Rows from block 7 of a small sound classifier, named by matrix and row number. Rows with one number belong to one neuron. Each number is 128 + 24 x the weight over its row's rms, rounded and kept within 0 to 255. All counts start at 0. Numbers have three digits each.
After each neuron's rows are labels from the 100 clips, of 14976, where the neuron reaches its largest size: "top examples" is what is common among them. Only what is clearly more common there than usual is listed. The data: synthesized solo parts of chorales (CocoChorales). In brackets: how many of the 100.
# gate: MLP gate (model.blocks.7.mlp.gate.weight, 768x384), inputs 96-191
# fc1: MLP up (model.blocks.7.mlp.fc1.weight, 768x384), inputs 96-191
# fc2: MLP down (model.blocks.7.mlp.fc2.weight, 384x768, transposed), outputs 96-191

gate.433:171111076175129103121106148138137111134130187146135151137138114176146119114087124110120142142135151120129103106158120140142151150117130082097140105101111184095139136146141138127130108120146082141074105132115140133129139140121175150127086098154121133115131142161237083128130162122150097128
fc1.433:111122106107152121122142168174134126132092139138110118136145090127140115106157100131116132131123156164126097113130131130086131144113081152168092150129125095143145128101119113120129079098166157093188149191124121118146122089135125083149141100116132116100105126121095135144162127141077159142
fc2.433:156113117107126165136146114133168109115154128067098115121150155179117139124135184146114126133117125121115131112118152172091110137137162078127079119120109110117142130117129166119132182113152140105130131092158103105103103115111157169139126113186104147119131119084149116124091125152154177069
top examples: viola (53); note D4 (30)

gate.59:104135106126118098155157169113153137136144187146139178129144152140122145139140128091156163133147194138116129137119177173179136116133141136110139123128143155132115160142093134150149103137121131134158116161118111124098126174150103129129142135118126136125137151137123106127108140144158166141
fc1.59:171175091115187102120129133181132112124146121090089139149137136080128149143138083130122146137116062094126158132154155095113137152105123156206145144138156157126097124158126146125138119124116150131125137133169130115156118120143120127154155116134141133145153108125132127144128150130118110082
fc2.59:135127112099098105111165145099149126099163144145158109097144156129186123107149168119153109103132125139094130120123117139079144131158112124162105112148114139151156141111137102070129080138093139127133114119135074130168063181148159103135090149122113093133161123157110089119142120105142089134
top examples: flute (37); cello (25)

gate.233:128104128105120144113109087106142129147106136146074132115162093122139146104125114138162102151109143122151077120101114073139099132127114133147153137141122120166137093126126135178113098144150145126180109128114091151111130125120142083132093113083147131119135130166191110137105109111111151146
fc1.233:096103112177113140092136149139132149140127088160142109110141125137099095126132092127112152139114060167161113112094128159082114131104171138155118172125144105160127111147136158106106088126168127156096126112157139079103140165127124129098121091072125158118122158123156119118127074138089118171
fc2.233:153165114139147184096141093109153105135126123159115096127173123120122111164105126110132120163150108174136129126138110099180080110119118123151056136133141098118109102134157135137118170088126128155073144074115129143094167123141167144163117147084114096113117119161160145120109130141175173128
top examples: saxophone (79); note F4 (30); note F#4 (27); note E4 (26)

gate.460:142205115128099147150142129168105141130071159115144152101114129100075149113160140127149152135125139131130162129123082137196078143124103133129063107114132176121121149144154106127153103140131135121139122146155131119098113172109113158124125134155109139107108140147111120097142138132144102159
fc1.460:186151136134152115140097129176122107115118097148109136101083121091145135143141154117142107108116114178147147141089105160083136136113048176135120108149098146132134099136139139193099143074116163067120120128173129100114108169125140110112142152130122166113150153105158141156131135144117110140
fc2.460:135135135126103103110122173110111124134064129143114120141099144121146121133153108149125062123119123112129110113099113082133094138148128161137159147155113068106119136134119132127128163133124115102129160117138115134145113120133106097121124134059152086125097122086119107118119110152101061150
top examples: note C#4 (61); tuba (54); viola (28)

gate.551:181139154175128151125137121101152095159081138123155127128116116138104139145137118177128184157130085130148043132086120160110110150137150090151148127134131134096120101142134149154137113113168171140103146137111111176150153148118152093145112143083136117117110140114102127122139117116126074150
fc1.551:158162140158148140102092132173138123132126133117138128091116119128061126137126166133129133111113126142112133155022139121130129127104129105096132129117126130105095138134117139098110161097149108140086110132154068122211092108115121138149108067143157139127100146168118073152146120149141105168
fc2.551:177145084153105109150124152108157152160175143158109142147169106099135137126132141157131132126143133145147079119158143120063125110131123097132151097133085154131156143119119127151140095168150125096135107097090154131148117137100131093133097133144114112107156144168114125110107143103096101154
top examples: violin (73); note A4 (26)

gate.535:079109116113128134133099118057123152116115102119138119099109153132159135117145122134106142105137111154133101144119150167108130127117145136099111156129147123148134151105045133146112068068132123153170124103114151109100141123124104093128118022133138121110116102143080154122163150143103128132
fc1.535:070132120138154091121104130112096095142132105149072114126117126163143097139136144112143155133136186114100149100134150150132109141108145128136168169127160094139110121116159133113104085133172129135125129155146129106117131054140107135106123129132130129111107157111093133160123133130096073148
fc2.535:067134140085149177142127139111127080093122127145117101119141132146132137053101142119132143119130089142119143142142117079108124152145128078117115156137140135105151069100111121132129141133156113131152123122164119155126122152146131139154157144155117146104130109087132127084150141096108160061
top examples: clarinet (71); note F4 (38); note D4 (33); note D#4 (28)

gate.696:182123134123153122129108118127102179113125104133139104119148082169140098122121125111119201142125152103148125117130105170130065114139127064152168109114112130102126134140115095145117130102115140135130111157089151149106112126137145174114090068172116140154119110158148121107144127130101147117
fc1.696:117117124112131115108079137142161097138102094118146142129112123132117116111148102152134115113115135110097068157142103143143126140153106161130083148143122134173169167155097157119151155164134139081157139129163139136178151194113142126158116120129114136124145094151105161130099108139127134191
fc2.696:133160168110118132143135177133137152105131147147090153108169147148147133120136154173132122145117129158139121127132134079124128153106114162122108126120136163125152122150199144108118155129117143137149125105149128124088138129115118128100112113140117121162117131100125156181152146135146098143
top examples: saxophone (33); note F#4 (25); note F4 (25)

gate.507:164136136160148163144088107137132134125123133124091120142122131160161128110110152122137167116115132139104090127107100102122095125130119123104143119110146169167109141128093101137132123138119119126122157146111099130134131128141131150075168121160126139149137140116106106158171169133166105070
fc1.507:223158094155130110163154128102124111141112161162160126120088153107112105115114099103119152159129083126089135122118143111177109138130121128134123099127160106133119152120165139164122141120074145130132091127146157128055095160120123125151152174130133136158112163105054113136154115105117156092
fc2.507:141140124138110128103131141152117134148043119146099119158112064097167135137127152142142069096134118162168162122149133155156118144156141102140127128118109142100138145133139110124093119132103135112121124110127153123134122086145096109152119129121163081166118131123097110125116121125109120171
top examples: note C#4 (40); viola (31)

gate.276:099149120137132124117137146169119125158075148116094104097134133143101134117127110119147122104131107150127132092141158109117062137125166147088128134143119189137157126141160126149135111112150127138135130144141150098087111120122107125141154086172129112127116098089145142130128137143107096099
fc1.276:120122159146140114125096138135162135128111091117146146141142110111156132122159136128116079171135125150141100154110181146113151137135154126168146145143129163162147123130070124144120114133151133103160127183122104149158103182137138139145107143078126127167142141165074120127089116137173180139
fc2.276:118138120102127137120164181177134126126209130144142145128160123147160116197077206122116150141116142122127098127175094132096150153129131134128096121116112087127140200132118170110095160145123119107121117128129130138141111134161119121101129149144133135129090127122129118075106139084140107116
top examples: note C#4 (46); trombone (41); note D#4 (39)

gate.482:063097115099123109141173121141153110102133137131159149180142124163131135116155129114141096136161139154125123102161141130196120155162142187146118113121151157169115143157107123127117144167129131117142135159142168140160117097098134104108160106119120127130139161107138164121094132130147096116
fc1.482:156127137175119153111157156120126142158089157113113143137138129136107125136123118146163171141113102138089138111132142110157096145142152144139161156131147139147124181111104127086135214101167125136137154148135120120148111092108124119201117126128134145154123128112127131125119104146098134139
fc2.482:126136131124147139153089143200143117114123155136100135125138120112148130134117187147132150133142143200146145098154130126101132136104101103124106127128141127148123149112130141067125106112104141131114110098111157130141145115136101186174158163172116110140150110117132123158144151126170122103
top examples: clarinet (35); viola (33); note F4 (30)

gate.236:134117144104111165116174081098121078151151140117125126128124089139136136126141131163115105107106122087139108149178122119143090114141135103130129111118121070147097150118107122120126110122091143139146158149123114121141104107114118135103112147112129104116100089168137142096174150104128129190
fc1.236:149104093166116100132104125122133114137049104144124131172132107148168126139140145165169180133122140164152137138107099144150125119139149127150149114121125111139134113102111132102137095174104092150111141160105131131115118105100140108140082150111136133118164154080124185165078169098092146112
fc2.236:133128142141133135128117107132132154071142119127129094146116140111167135133151090169154090122117131124119150135087164166125101121144160157149126127124115151135107102120155150082164157113145160139118144108140132139130166121095117107144130148145112138157112124116139139171183125097073134111
top examples: trumpet (75); note D5 (30); note D#5 (29)

gate.326:182139130148091120146210136126094140127129160127139157152152131120196129129101124169131111127126118115116159093123150125093135119116141140156141133133112059110103114110163123110125114110076139137109157143112125108145111126123116138155120169127121123132140095108153179135101164126090129114
fc1.326:077121143127137154150142161108114107110177104121049158133179134120084157146145139152163211108162179144136170105128134149080113128163130172180153107120112121120122159130133129134117145139132110113134101114127132132103095099105132122129121161086136139103137158107106125115163199138142108162
fc2.326:129124154125136125135099132121073116143108127145127126102137110120132130107114086154124136125115157116130131134122123136113145145096104162138099141118129172135156177115160105129084112107135134098132168161149095138097080120112093085117091139140125106145093117123089090140139157144116077135
top examples: viola (38)

gate.440:192109082133116122106102157101137138107129102123095095104150117177112156150136177130120137157130113173168095155097148094117121121111174127088148103125106135098100139124114126146119113120197128145090122130097155109110120114102110097146064134126139126158181114145098129149111137127097123119
fc1.440:134158126163127174136079120100137138123198098111084134156139144086108131124106081115127103132089074128149113109102147146123141114109152105130156116137128113117144147105149135162167096098141106105131122111102115166130156134103104165151144145124135123122129112150112139093127123126111111128
fc2.440:142129107111117088095146136120197074144115107144100109091163113134168140128170071107124099139139130123140137131134164158112111099124123092159098126147123159135134178122152118087126129129122158129113139107149105144142118111144135128142164138141138089144160126142122105116077164091155086134
top examples: flute (92); note C#5 (43)

gate.47:140134133118148145154069130128145124145137113117132105119085114165184144149133162154128124176146149149161120117141095131130118135148129136137137103102149134091163118128143108082145127131140087121099132158133137131111127130110109125166188112119152135119104115143088154119124129134118154171
fc1.47:089127133080146113143194128134135169098162115119156134126142151142151171153103163092155154074163141117097119140122115187117142130138115145176085141100117163133167151126169120122121108156100147077142109164168108116127159129147124119095167165196117122092104159173109118144136128148122129077
fc2.47:134139128131124107101099128065137133154143142111151118128148114132122113143128184112123115156112098094096125128115117130113175150162137129147107116152164067128109106114103112124105122152154089115162185163094126131111108135142140095133112162131136141125118133157127125089115126150122117132
top examples: note C#4 (68); tuba (66); note C4 (32); note G#3 (31)

gate.650:213149145174118125134122142111129134134128121130114156164118102142155116131100165178106175127158114147156118159078173130114142128127157094163151111127154143151126112136106148098142153158116174119108146138116115116169118104131170132087120163112114113138151136084167151141137129094140137105
fc1.650:078129154115083163119146128126124115160214051113097110136125121116164130117127119136134116118129145126143163111135129104079129131154135160152183137117131135143087102136155112078120081107121116143114089133113119096123108056113147078087134137145123138075127130108132166105096130124127113167
fc2.650:097139183119127141143137139133080118129093138129085142100160175133119139125124133144110139130120142160108145102135138118129136177136113152105091113103131160136133109110134128091126159084117139164166137138127112131144100130105125146147117128158128119150148093100091130111115125123132113103
top examples: flute (74); note F5 (38); note F#5 (34); note D#5 (31)

gate.42:129180158140151144116163130114176146099127117167133123099128098121127129110130163159091118172149132141126111106127123133102110136121172099098113140127120091115143120116113131127120164128112144135119088124099153117136103055127112093108085070122127100130125117079108144112140135111083083081
fc1.42:099124112146151133116129122169139150134217179148147131130150141122124141137120142122151126105139147128102127155126124071125126144123130131114116121127141207141103121161105119106149115148131158115138133142131145113178127131140157106157173158118142134126154142121107134118130135164133126107
fc2.42:098109170144156147123139071112134121153101131149120131175120122106096138140114064137152172158152125147128147160130125159177089113099105141120081158137142155144104094120132152144143138103108141178116186137098114146151133103092121171164148153156128126129137148128116149133124135117143133086
top examples: violin (99); note D5 (38); note F5 (31); note D#5 (30)

gate.451:122108137090119158108121114080113149141131150107106115080164141113133121132142136149122140153140089138134152084186125120125140115120119105140154084123106132132135095106183134124141131106107140125098102147095135170144128109133112151148114070131105123123143125115112113098168132144130153102
fc1.451:091113132139121149139095117144133147144111142112131110121130134102188136117134102140110132137133110137139108127109114125117181131106112134116163157110119101160124101128144132136140150119132126118093109092118123135117151121124111097161119085102141133104170134117155189145113107120112140135
fc2.451:101153158140133165164130182186142165160131125140106134125128164143145132130127104151151123152127135114120141133112115112113149119099098161118111111131133117148101167129128117133124111122118137138128125127132125126161125142119135119091147101128108139129096117148148125192195119120190090151
top examples: violin (32); tuba (27)

gate.560:125147138123156133133111139140120147107095138114114163137125133155137122118110164141169153170105167191129104150145110137102142136134140147092138122101126071076115128107149157133105144123082086167117120109116148116127140058121120134153126148099129095135098193162213133138096135107137150150
fc1.560:169138103064103170159183140138145114134190134120119151130164125179138135128112128134107172131123121174118127131157153121091156128111160101135140044136119115127121128117137131120124141095080124155179176142143129108174107117102139076101125132078134132133138108132115150111162113138098149130
fc2.560:099123172093123166116085120116131101125176113123064129156137121059093147165091086153114097142131127141135084161112093140140112070136160134093135155100111137128138113132079160130137170101144116142087138111151128109110129146104116168126107103140115129110146133098123133115092089142130215085
top examples: viola (54); note D4 (37); note F#4 (33); note C#4 (30)

gate.73:060103127083138109125136081098167156136095110126178176133165112168104116110157124098120148153116150142102115136141120125143114125121135125124116130125155135163130144122100108154130104115095128123137158170137093105132141136153096129114124132121129126123116134113165145170143131157085121083
fc1.73:122134135165099130080102116172141086137087097095107101073083088140136152111128112157090119118149099166115119137131141093085163126120093113149133129114128098124146101094128142158124118136110135181097150132174138167154098148139113134146121066122107116130154095139063124132144122133127108130
fc2.73:117121121111082135103155139132164141123199123115178147101133117166165136136140177152094071133102099116128131118124115134128160136152093114148130142123112160099143161142116119125167115149087138129135141145160109103146122151117125102111112115075128162136139121127117060111125096099136136156
top examples: flute (58); note F5 (43); note D#5 (36); oboe (25)

gate.754:154146128132096150128122151119125136117092162158083160172150119163098150135124116142124150134123086113186113163162134147068061129127166134143163139133135114151131165148116144173143139129153122138135072119098169146124135143130125103136074111105132115140131163128122111086122130151130110096
fc1.754:179136144128144138156192117099123096132092095135105167122142089149154122133117137160118160136120114127108152152150118151165111108124109122120145098154120076107103116121150126151120152129040122138143106173108127120080115097147135158125115173113138143149181139132128165141105131146101167088
fc2.754:143130125115142127107121103106177154111138118119052097130091118121100129067099080103126081103119150158167132143130126047096107102129120091110130122112114122122123121128128156126118109125230129144121146124127123113104106110120126127118152125119117152124093131071136076100149137125108135107
top examples: flute (29)

gate.371:126166143156131114099115159156111137157034130119157123105087129182144132148128159150142136120101068120164122125173119150119151126145136123112127147148142105131123118140095150154125124103159149114115119106119144111075101161138143123127103113133140142140137145135142172106131108123078123115
fc1.371:111069119092126077125142101145158125101161122094185150119152145088209156113114150141149127109123130132159134142068105159112139118124113085127099111129122084147169081124140114106137108197089120110168148147143144115133152131116106073143102119177108134115155129146121185117139146074139086160
fc2.371:145131113133119144152103133197168107126162152138114151132074116097133123128130155112128097119142125174110114124107105111119108118131097105107164143119162109134124124146155108138161118077154111096137139072148167105135098112154086148109101127139160085117111136075152132169133104155125113106
top examples: bassoon (97); note A#3 (44); note C4 (36); note G#3 (35)

gate.66:081128104104138135113056108139117108122134103102104110117129122160112134151123102149137142119150125142100111150069155105093162134092133126149123103141094121120136136123136113099119103106190152121120108082121113131134125161119131141151133106117150109135125157133147144145138141130174118139
fc1.66:122099116106103121166172124108110132131082080108188121141128122123146155132137123124125136121130127159152148098180155181084116112108151174123137124120150130135141130126129136104093118111045138138151150081124136099153150101141139137107125087124105142115118106137054109136130148110141105101
fc2.66:152126130125131131152135143133125127076168123075139117122125135163098110100121160138134111133089111105144096115099129125118104155151112197140185123109153143118130103134145130121101135134149120103104075156129118123089118097121113135120138105120125171132100110082139140090162119129094149129
top examples: saxophone (29); flute (28)

gate.496:236140116105098105094091139140105130145177134101126153136134142144105127146139156099069100115160171149125097140091115135122097090160165131151128159093155154133147117117114131125134184133139117129095151134134169118130104103137151111112138087144105160128151120168160156092172123145143097127
fc1.496:102147091097125140141135172117136182109161149138121108106134155093115127136117145102101135149111122146124118133205115156138152139162129114112124159122103090149122137097116134140092139100114162140161131110123134119134149140122156158133143119142130124119116094153103144117149106170151116148
fc2.496:166110122101148149112137110054149122137148119110106150140161114136128128160121135142120157143147126122133118146155150147124132105085098089101142141134157080127135067119112120148133091125146114151120136187131152099145112144139137162114155131110147121101080137167125122086104135165139173119
top examples: clarinet (25)

gate.466:156106140159132138124133124096115151155170132099112097117120108128091114128118106125154130113130098158169113112087131161160102120136109099125081118129142145092146144109120121146099095120075109102090080194104160109162120098100129092119108113150130124131118133107124077151091151127131113062
fc1.466:147114136150155118116169128165144121127126117133130061156097132104135111103118115129149114110105078124148106158085092132123145120082158104090126127135146088124118144123140139142147112092138143104107140111149120110138101118098109147144121060107124136137118106132139152152164107166151128125
fc2.466:107117134069133091106147103082108142162109131123154103144102143138141121131155081104142093140140100111128156139103108152136143129139122176170145113139156125138116186134109116112107107122082118135142153089099149141125161151097139090090126124099117132161149138196104145196146121132142088095
top examples: cello (51); note C4 (46)

gate.90:133114136110148143157177124148117103124167111116146124131135150157108144103120143132131157120133140103118127129129151127133142104134101124152146104129130143104111126133107115135148139081092091127092147134105120139100094130129109110080141093205131119141139107136095145135125142098107132157
fc1.90:184111118108138144131145121103148118148145137105143129118165115139130142124109144162091130171125154144152149111154120107131125145136151133105101135110149084106123089125132150122108092076182147132126134152102143127090131144127164104134123137086114112143117142112057142124132144118083156097
fc2.90:098105122161116120142128122111098148152124148083164141134098123139111103102099192142148198126100143158073134122123108148100148170137129155117152108116162084143097135139137137111107135135123125146166097158107142121134146130139119149115099158139139127140135148155141173130156105134137126137
top examples: flute (76); note D#5 (33); note C#5 (27)

gate.689:088145124070155156130190108109121161123129129091140110135151075111140151136132234134119117103138139129117145162108146141126119164131160124133132159119134128148135112136127130127115091133149150106128083128093154095121105190136108125110102124120137133166134108177116147063158155105149144102
fc1.689:181129120125138084149162125154113085105037105151140142147092124148151104134120144137112109114137109129133151157144121095100125112123093141143112110110132122131154108094112138157131123146101113106102148130132165133080134112109096087164114053178117110126143107134152156129103139145097129150
fc2.689:202115121142114146130161131115099157143165142162141142142086136102114137180100138122125104127121123142125110099120129122166104136130107151142137128131146134143158129133158105142105156075131122099121118125117121117080129107128129121115077110077137085133094128121135118142162134167104105139
top examples: bassoon (58); note C4 (30); note G3 (26)

gate.402:022116103172097121175131123111117111150166134115138173136137125143130143110126113122137165140120140169122121130128153155100129121139115114137121154130154115117145104126151135134139072131087160127158156149102111160099153139140132105136139131106133120113132131128176137140149144133136105146
fc1.402:115133079121152126123155110120153070099087101141150102146136087142172123123138136144111143120138072127109126122119117098157114140098126150155141156135133083162139102145144150100131105149131150137126164161097126105142137089155081156095133094146148120116103083111124113116142108143131116106
fc2.402:128112104098134122147154123079158142130130128104097090108145170142096120078125150127133132137127078109110127116116112084087102134114112104156111149112144115115153090133131128122133151133189157155107126133127089135136094124075141066135153132125122102118120107119126106156133116191155127105
top examples: tuba (69); note C#4 (41); note C4 (40); note A#3 (36)

gate.12:085120204107190189137110099185133130120165133170100119131128091143138139143134201169142148173102082111118098132145151075119139114126160117121119124122131123139089081150105137089129105158100123115127116161138116151107129104156126113129153131088143132135129126106071131113119155132124137140
fc1.12:125111082087154142116080114153117131136094153164118099099093113145157112120122133100113129172118094130151109144135120104146131102098072098128101124108139119129116098142153147162128131125092135085121144144105139086120128128135114111131153084141132094119142143174100134148139123115124145165
fc2.12:170104121123110166087126099142106127081152133112171130158077148142154112167118082128146159153099122104125131129146117146169132120134124134143118123156126069137132168152090140139162165133099140117153120101127088107129135132163132108103110162132152119117113136159143108144134092135115155121
top examples: trumpet (72); note A5 (35); note G5 (35); note F5 (29)

gate.544:147117129166152181075098123085092137139127110102123104134109125161083147149115152129120129136124095099115088130153118092157135141135131145127142149126132123132143145100168127096103113088120125127073127096161122131169150172118139159153115134158128116097160106110169128069131117109077136109
fc1.544:137134143155103151134100108130152121165073144100135140106126128151115143132094111135169098155118129136093124151145125092117098142117118133137125124147111133125150118174123114137138105093134135134122114082131091135113134183141202139167129186142137152107154135159172147116138129128124128141
fc2.544:151095114117131132147074092171139106113138122074123100099161147119088129035143087122123125111136151123139140116138141132089135087154123128098136105133115110126127046138117145121153152137118119165111097136147090107169091158104138123089118118164103178146154121132146157076140109150095117140
top examples: flute (39); note C5 (39); bassoon (30)

gate.45:104099154176117132095105123127130141151147117143123099136160120170112123133137109170096112139133129118132057115164121138125103118131111103148102088121117166160146142102106144139144127118034105054123174144131129136141126140109126131133117111104090123142128095137110105091128133159111117106
fc1.45:088136058177128131094106146130136126111068127095154126097150126183138144127126151143058106117115070126142126191149140172132133113127098105147094112122131121150113133158143127128106097124129115138114136125107138103146157175121090148105097111097125153107127116180081119104123151145094137137
fc2.45:118125104115109090095170122078125161154123130121114097112125172109137128134139124135132104125125143072157130122069124118141139116148163122150099142140143112117150143120079107127110178132161150153104142040089132128117101093101120120142134154110137101121105126130106142141103111176109099163
top examples: clarinet (64); note F4 (35); note D#4 (31)

gate.106:208133138118162163119101151127139158115077145119140147108156126132125131138123135146135163138126122149143155155092142130118153145144130104137134098140148101116145124124117144136110139134233164114110169080089134061107130109136158106134126120158128126136139131143089161131146089133122134108
fc1.106:079170130115130128143165109148143091149182100078144125183121143151130131126131153093112109124140165130116126139168092161158151126123131169187137134126146100137119126107120120106138104126097150119142105117135126173183149120114140130136137174098130162124119151110151121164124168140156094138
fc2.106:070117133132127149121150113130152150092114140058174133130141135138138126102129165105139115134108092165109123122126132138130134160161139110143109160120145140141078105156094135086137137105120151119156119165181084130140108121119119150111146158154112193097132145122156098146153073137146160116
top examples: violin (87); note B4 (25)

gate.192:160132125099147152136107102102118138170063128167104121120131157152113147113114113106135182114136111108128133134118126094118121135118125142079118110130113151119125145135102091160130145126092116183175137128110112135119134086115144168145101081106145117131140149110096118131175110147118081107
fc1.192:129118114100141092143152119124126114108115132143122127094117138158179096151064171146167183107101109099095155115127161106157147130107115114108146117133118141118149143099126077133157133098077093154139166107134105127149178146091104108116124110121129115151127145099140108110134116141095131147
fc2.192:132147143102138128124099134142118125091086126089066129113134137122075125105130129170102098123118227147128131108092112115154112105163147120129127142146090101097123086136124150135135146137144124139152114118122167143104114152129121126124116108111117116127138135115115149112092145164132171106
top examples: oboe (99); note C5 (76); note A#4 (41); note C#5 (36)

gate.659:192136143066141133139132104130122151130121109169084126145123125122122155104148080122141166069156119112131128126131146132102100136163119123125137108135128153148125131114155124149143143141134145136136186147123126132073109160149093101128124092136117111121124125122132114127154210121145146110
fc1.659:170138134110138108108128147119123111127101128139089118146084112124100125108132156120188125093118166130126130167081110108102124118138124151125086110132110069121156111131127170139123096145178119100162098122139154115106137152178130190142102096186123110101171122121129154096118147144110105145
fc2.659:179136143115128156163150148160098130101085108144094122126081134142123137176121074148126143157121160132130110123109134112127112137137100170114127129133129131128144140149087150131112171110146110101128186134182100112119160098142122102121120116043117128135127162088131134162110138140066092137
top examples: viola (49)

gate.677:080111104167160124124105131140137142122120137129160133117153124151173137125117134127130141166132135129145135116129100114131129123086119082134155123112134142127120154135132119120146104124163114152151130144101119154125101083125140122163126079118127142137151127134179144108141138136097132125
fc1.677:121105115132103131121114118124113126164134122164086165107129121162119125116104106138155182144144105136118128143194166108129130113101145109137163116130107147090110141165098130130152093079074140150165169100107128094165089138122134139158132067121127123110108109163111145122166145149138148129
fc2.677:100154120160120123137181165161162118074141104077173108125080134132131140125112117136133152120087138079119150142137161087118117123099092101120168111122109121142134129122112111109144145115189183104128113086165097105131103093131104116140156157140168111159105116150149122110206110121097097158
top examples: note C#4 (39); clarinet (35); note C4 (31); note B3 (29)

gate.218:192180141104100139146069136133128175087118129139138111122146102121125128136142148081137158101128125125145102128098177152098149155134131124119131121145113174124158102123129133198132155161128133114126105118125168110100071110145113154140080128138147086134136100124092096129148137134176122080
fc1.218:168103126088142108140182118109134108108101159115173129124163186093100122105120115082136137164122104139124141100097097109140109137127111127085139097118142138119117187112117111090121150166130132119123092158178135178135102153103100111120151094140112127127111137081091114151155146132124136135
fc2.218:112081154108098143121111137143115102152116151172101143113128103124151109138154134170131096180151124133087109117111078179114103152129123158169131131152145129128126180124151153091127152141137129105100146116139115163129131117126116146093082099123125100141148155120109170122106132117140101158
top examples: note C#4 (33); clarinet (28)

gate.19:053122179095095111137122110106109161100125142121090149120069095099098127130139117133120088152115133114129139134122143151138105128121154120115137096142136147146144149105082127101145095119132117106142123150152137134157117106135155178113130171181116155125128107112176103152145096123161102108
fc1.19:120111115105137123154147104139112110140069121151124113135119125125154123168092133151118115083124112112096130144118143120103146098143146163111126121145128137210090142167112133135146145063111133103169138084067099128124139163112109125117143118070129110153132119179180097161131108133129170139
fc2.19:104078128125128095146146141128145154177108134111177103123075162148131124097161125105123143109111127083157107152116132097118107151110136131093161141159126080127121168143116130157130156126168121122126127066134091127158120109134127099116145146115133088126116130133135150161137119153082072117
top examples: saxophone (36); note A4 (28); clarinet (27); note G4 (25)

gate.164:122125144109117170094097135099082169128108114134160109091067087111171111117115123159111112162121156148125060138114134134171168111111114087086121137124112131125098052133157124089140098137160135152125112168128148124113106121128095126076098097129145104124150104112149140122143122125130127058
fc1.164:121145119143106129141125134116133157139134140122172119154101179083108150119110117136126109144133123152146115123092105181088141115133161124118128137113152149112135135152110125168123108180191120132119114105151207103155144154128154102093156110090126159141107112115136154119140148087103123106
fc2.164:154086142092150095127107105104167129118149133119098123172125060103141145108154105120126101092165178118155119146101130133128123121112137097115123143131117082124116193109113117133121071099198152117089169108123113151138102103101130122162136123142106117101112114110124096090133158128143142060
top examples: tuba (39); note A#3 (31); note F3 (30)

gate.264:133140122178133135136199114084142126130140171117135112141137167136125119123130124163149110123116142119124157110084128124202122120119114122094102171119131153156099146162150126147153183133111155104127107131116139100158133138123147122120160128125109102128126101138170117103116117114175135132
fc1.264:099134134146123141120165125088116127137122152141139168155138098137102125125158144109120220125162199158136134109160117162154131136153100113124143096181144108120123118090106114131114124134094132148124101105139124106103110121146146150075142173092114152160124130127085129094122153159133140105
fc2.264:130102104172133102130067084154139109144139127135081123130146163125065134105124189144099145105146135139149116134153134131162121160132083127142115096107118129118174113127140132150119093139135117105151092119120177140092175115132146137144138081160112081176152145098105170062115132138129162102
top examples: clarinet (36); bassoon (28)

gate.234:085125110078125126101139151138132128126162149113156146115137171151154116121139135111115104138126093144122122145155116135138136106121120140144119141121154084166112136126080110122119077078105121121127126119118131174142149142116105124139128091135155125109127100067095137114161133113127165123
fc1.234:213113137187157128153112119140110126132063127116142135130128133124084141158116107158159103122126142102154164122101116097109096160145185166129186150128134132144141138155089114127118150128132121140151130146121128127164109123154169155123172115123107110134109163157181132123095128140137138103
fc2.234:206069108145119110129122061105192143122161117126149140163145150062102132130166111130136157128168108139125184134113177202143123100067138134148166123147133112151111151142114125173115090097133160157121126110120132122115112151117171126138153093145117096113132158120169129130133121154084146096
top examples: cello (30)

gate.367:119119120068135159116123151112119162118164135105130130070118141096109101097129145142155133167130056077117129113096134086118156114131154102105143102122136082117127133118084122129116087111187131158142144153098135117170122126118117149116138071138123129105101106149104103117168172131074121132
fc1.367:113160145153133160117072113150121120148119118137120128108100126131147135133149121127131134134155144085151134126166148153165125123111119146124141120128137138103072106131130136123116128131127156126109122133115099159136120149131115128116126126124135128092105130162074114151155112082167140129
fc2.367:164091108134114107111121102081124134119143133134132132115109110133133106118130110144139105162111117170101123118128112126112111103106091121165117109149159130148143133108134129084117087161113114144119133142101099133163121115135117118126105155099166116152122136117102086095163134096150136125
top examples: violin (57)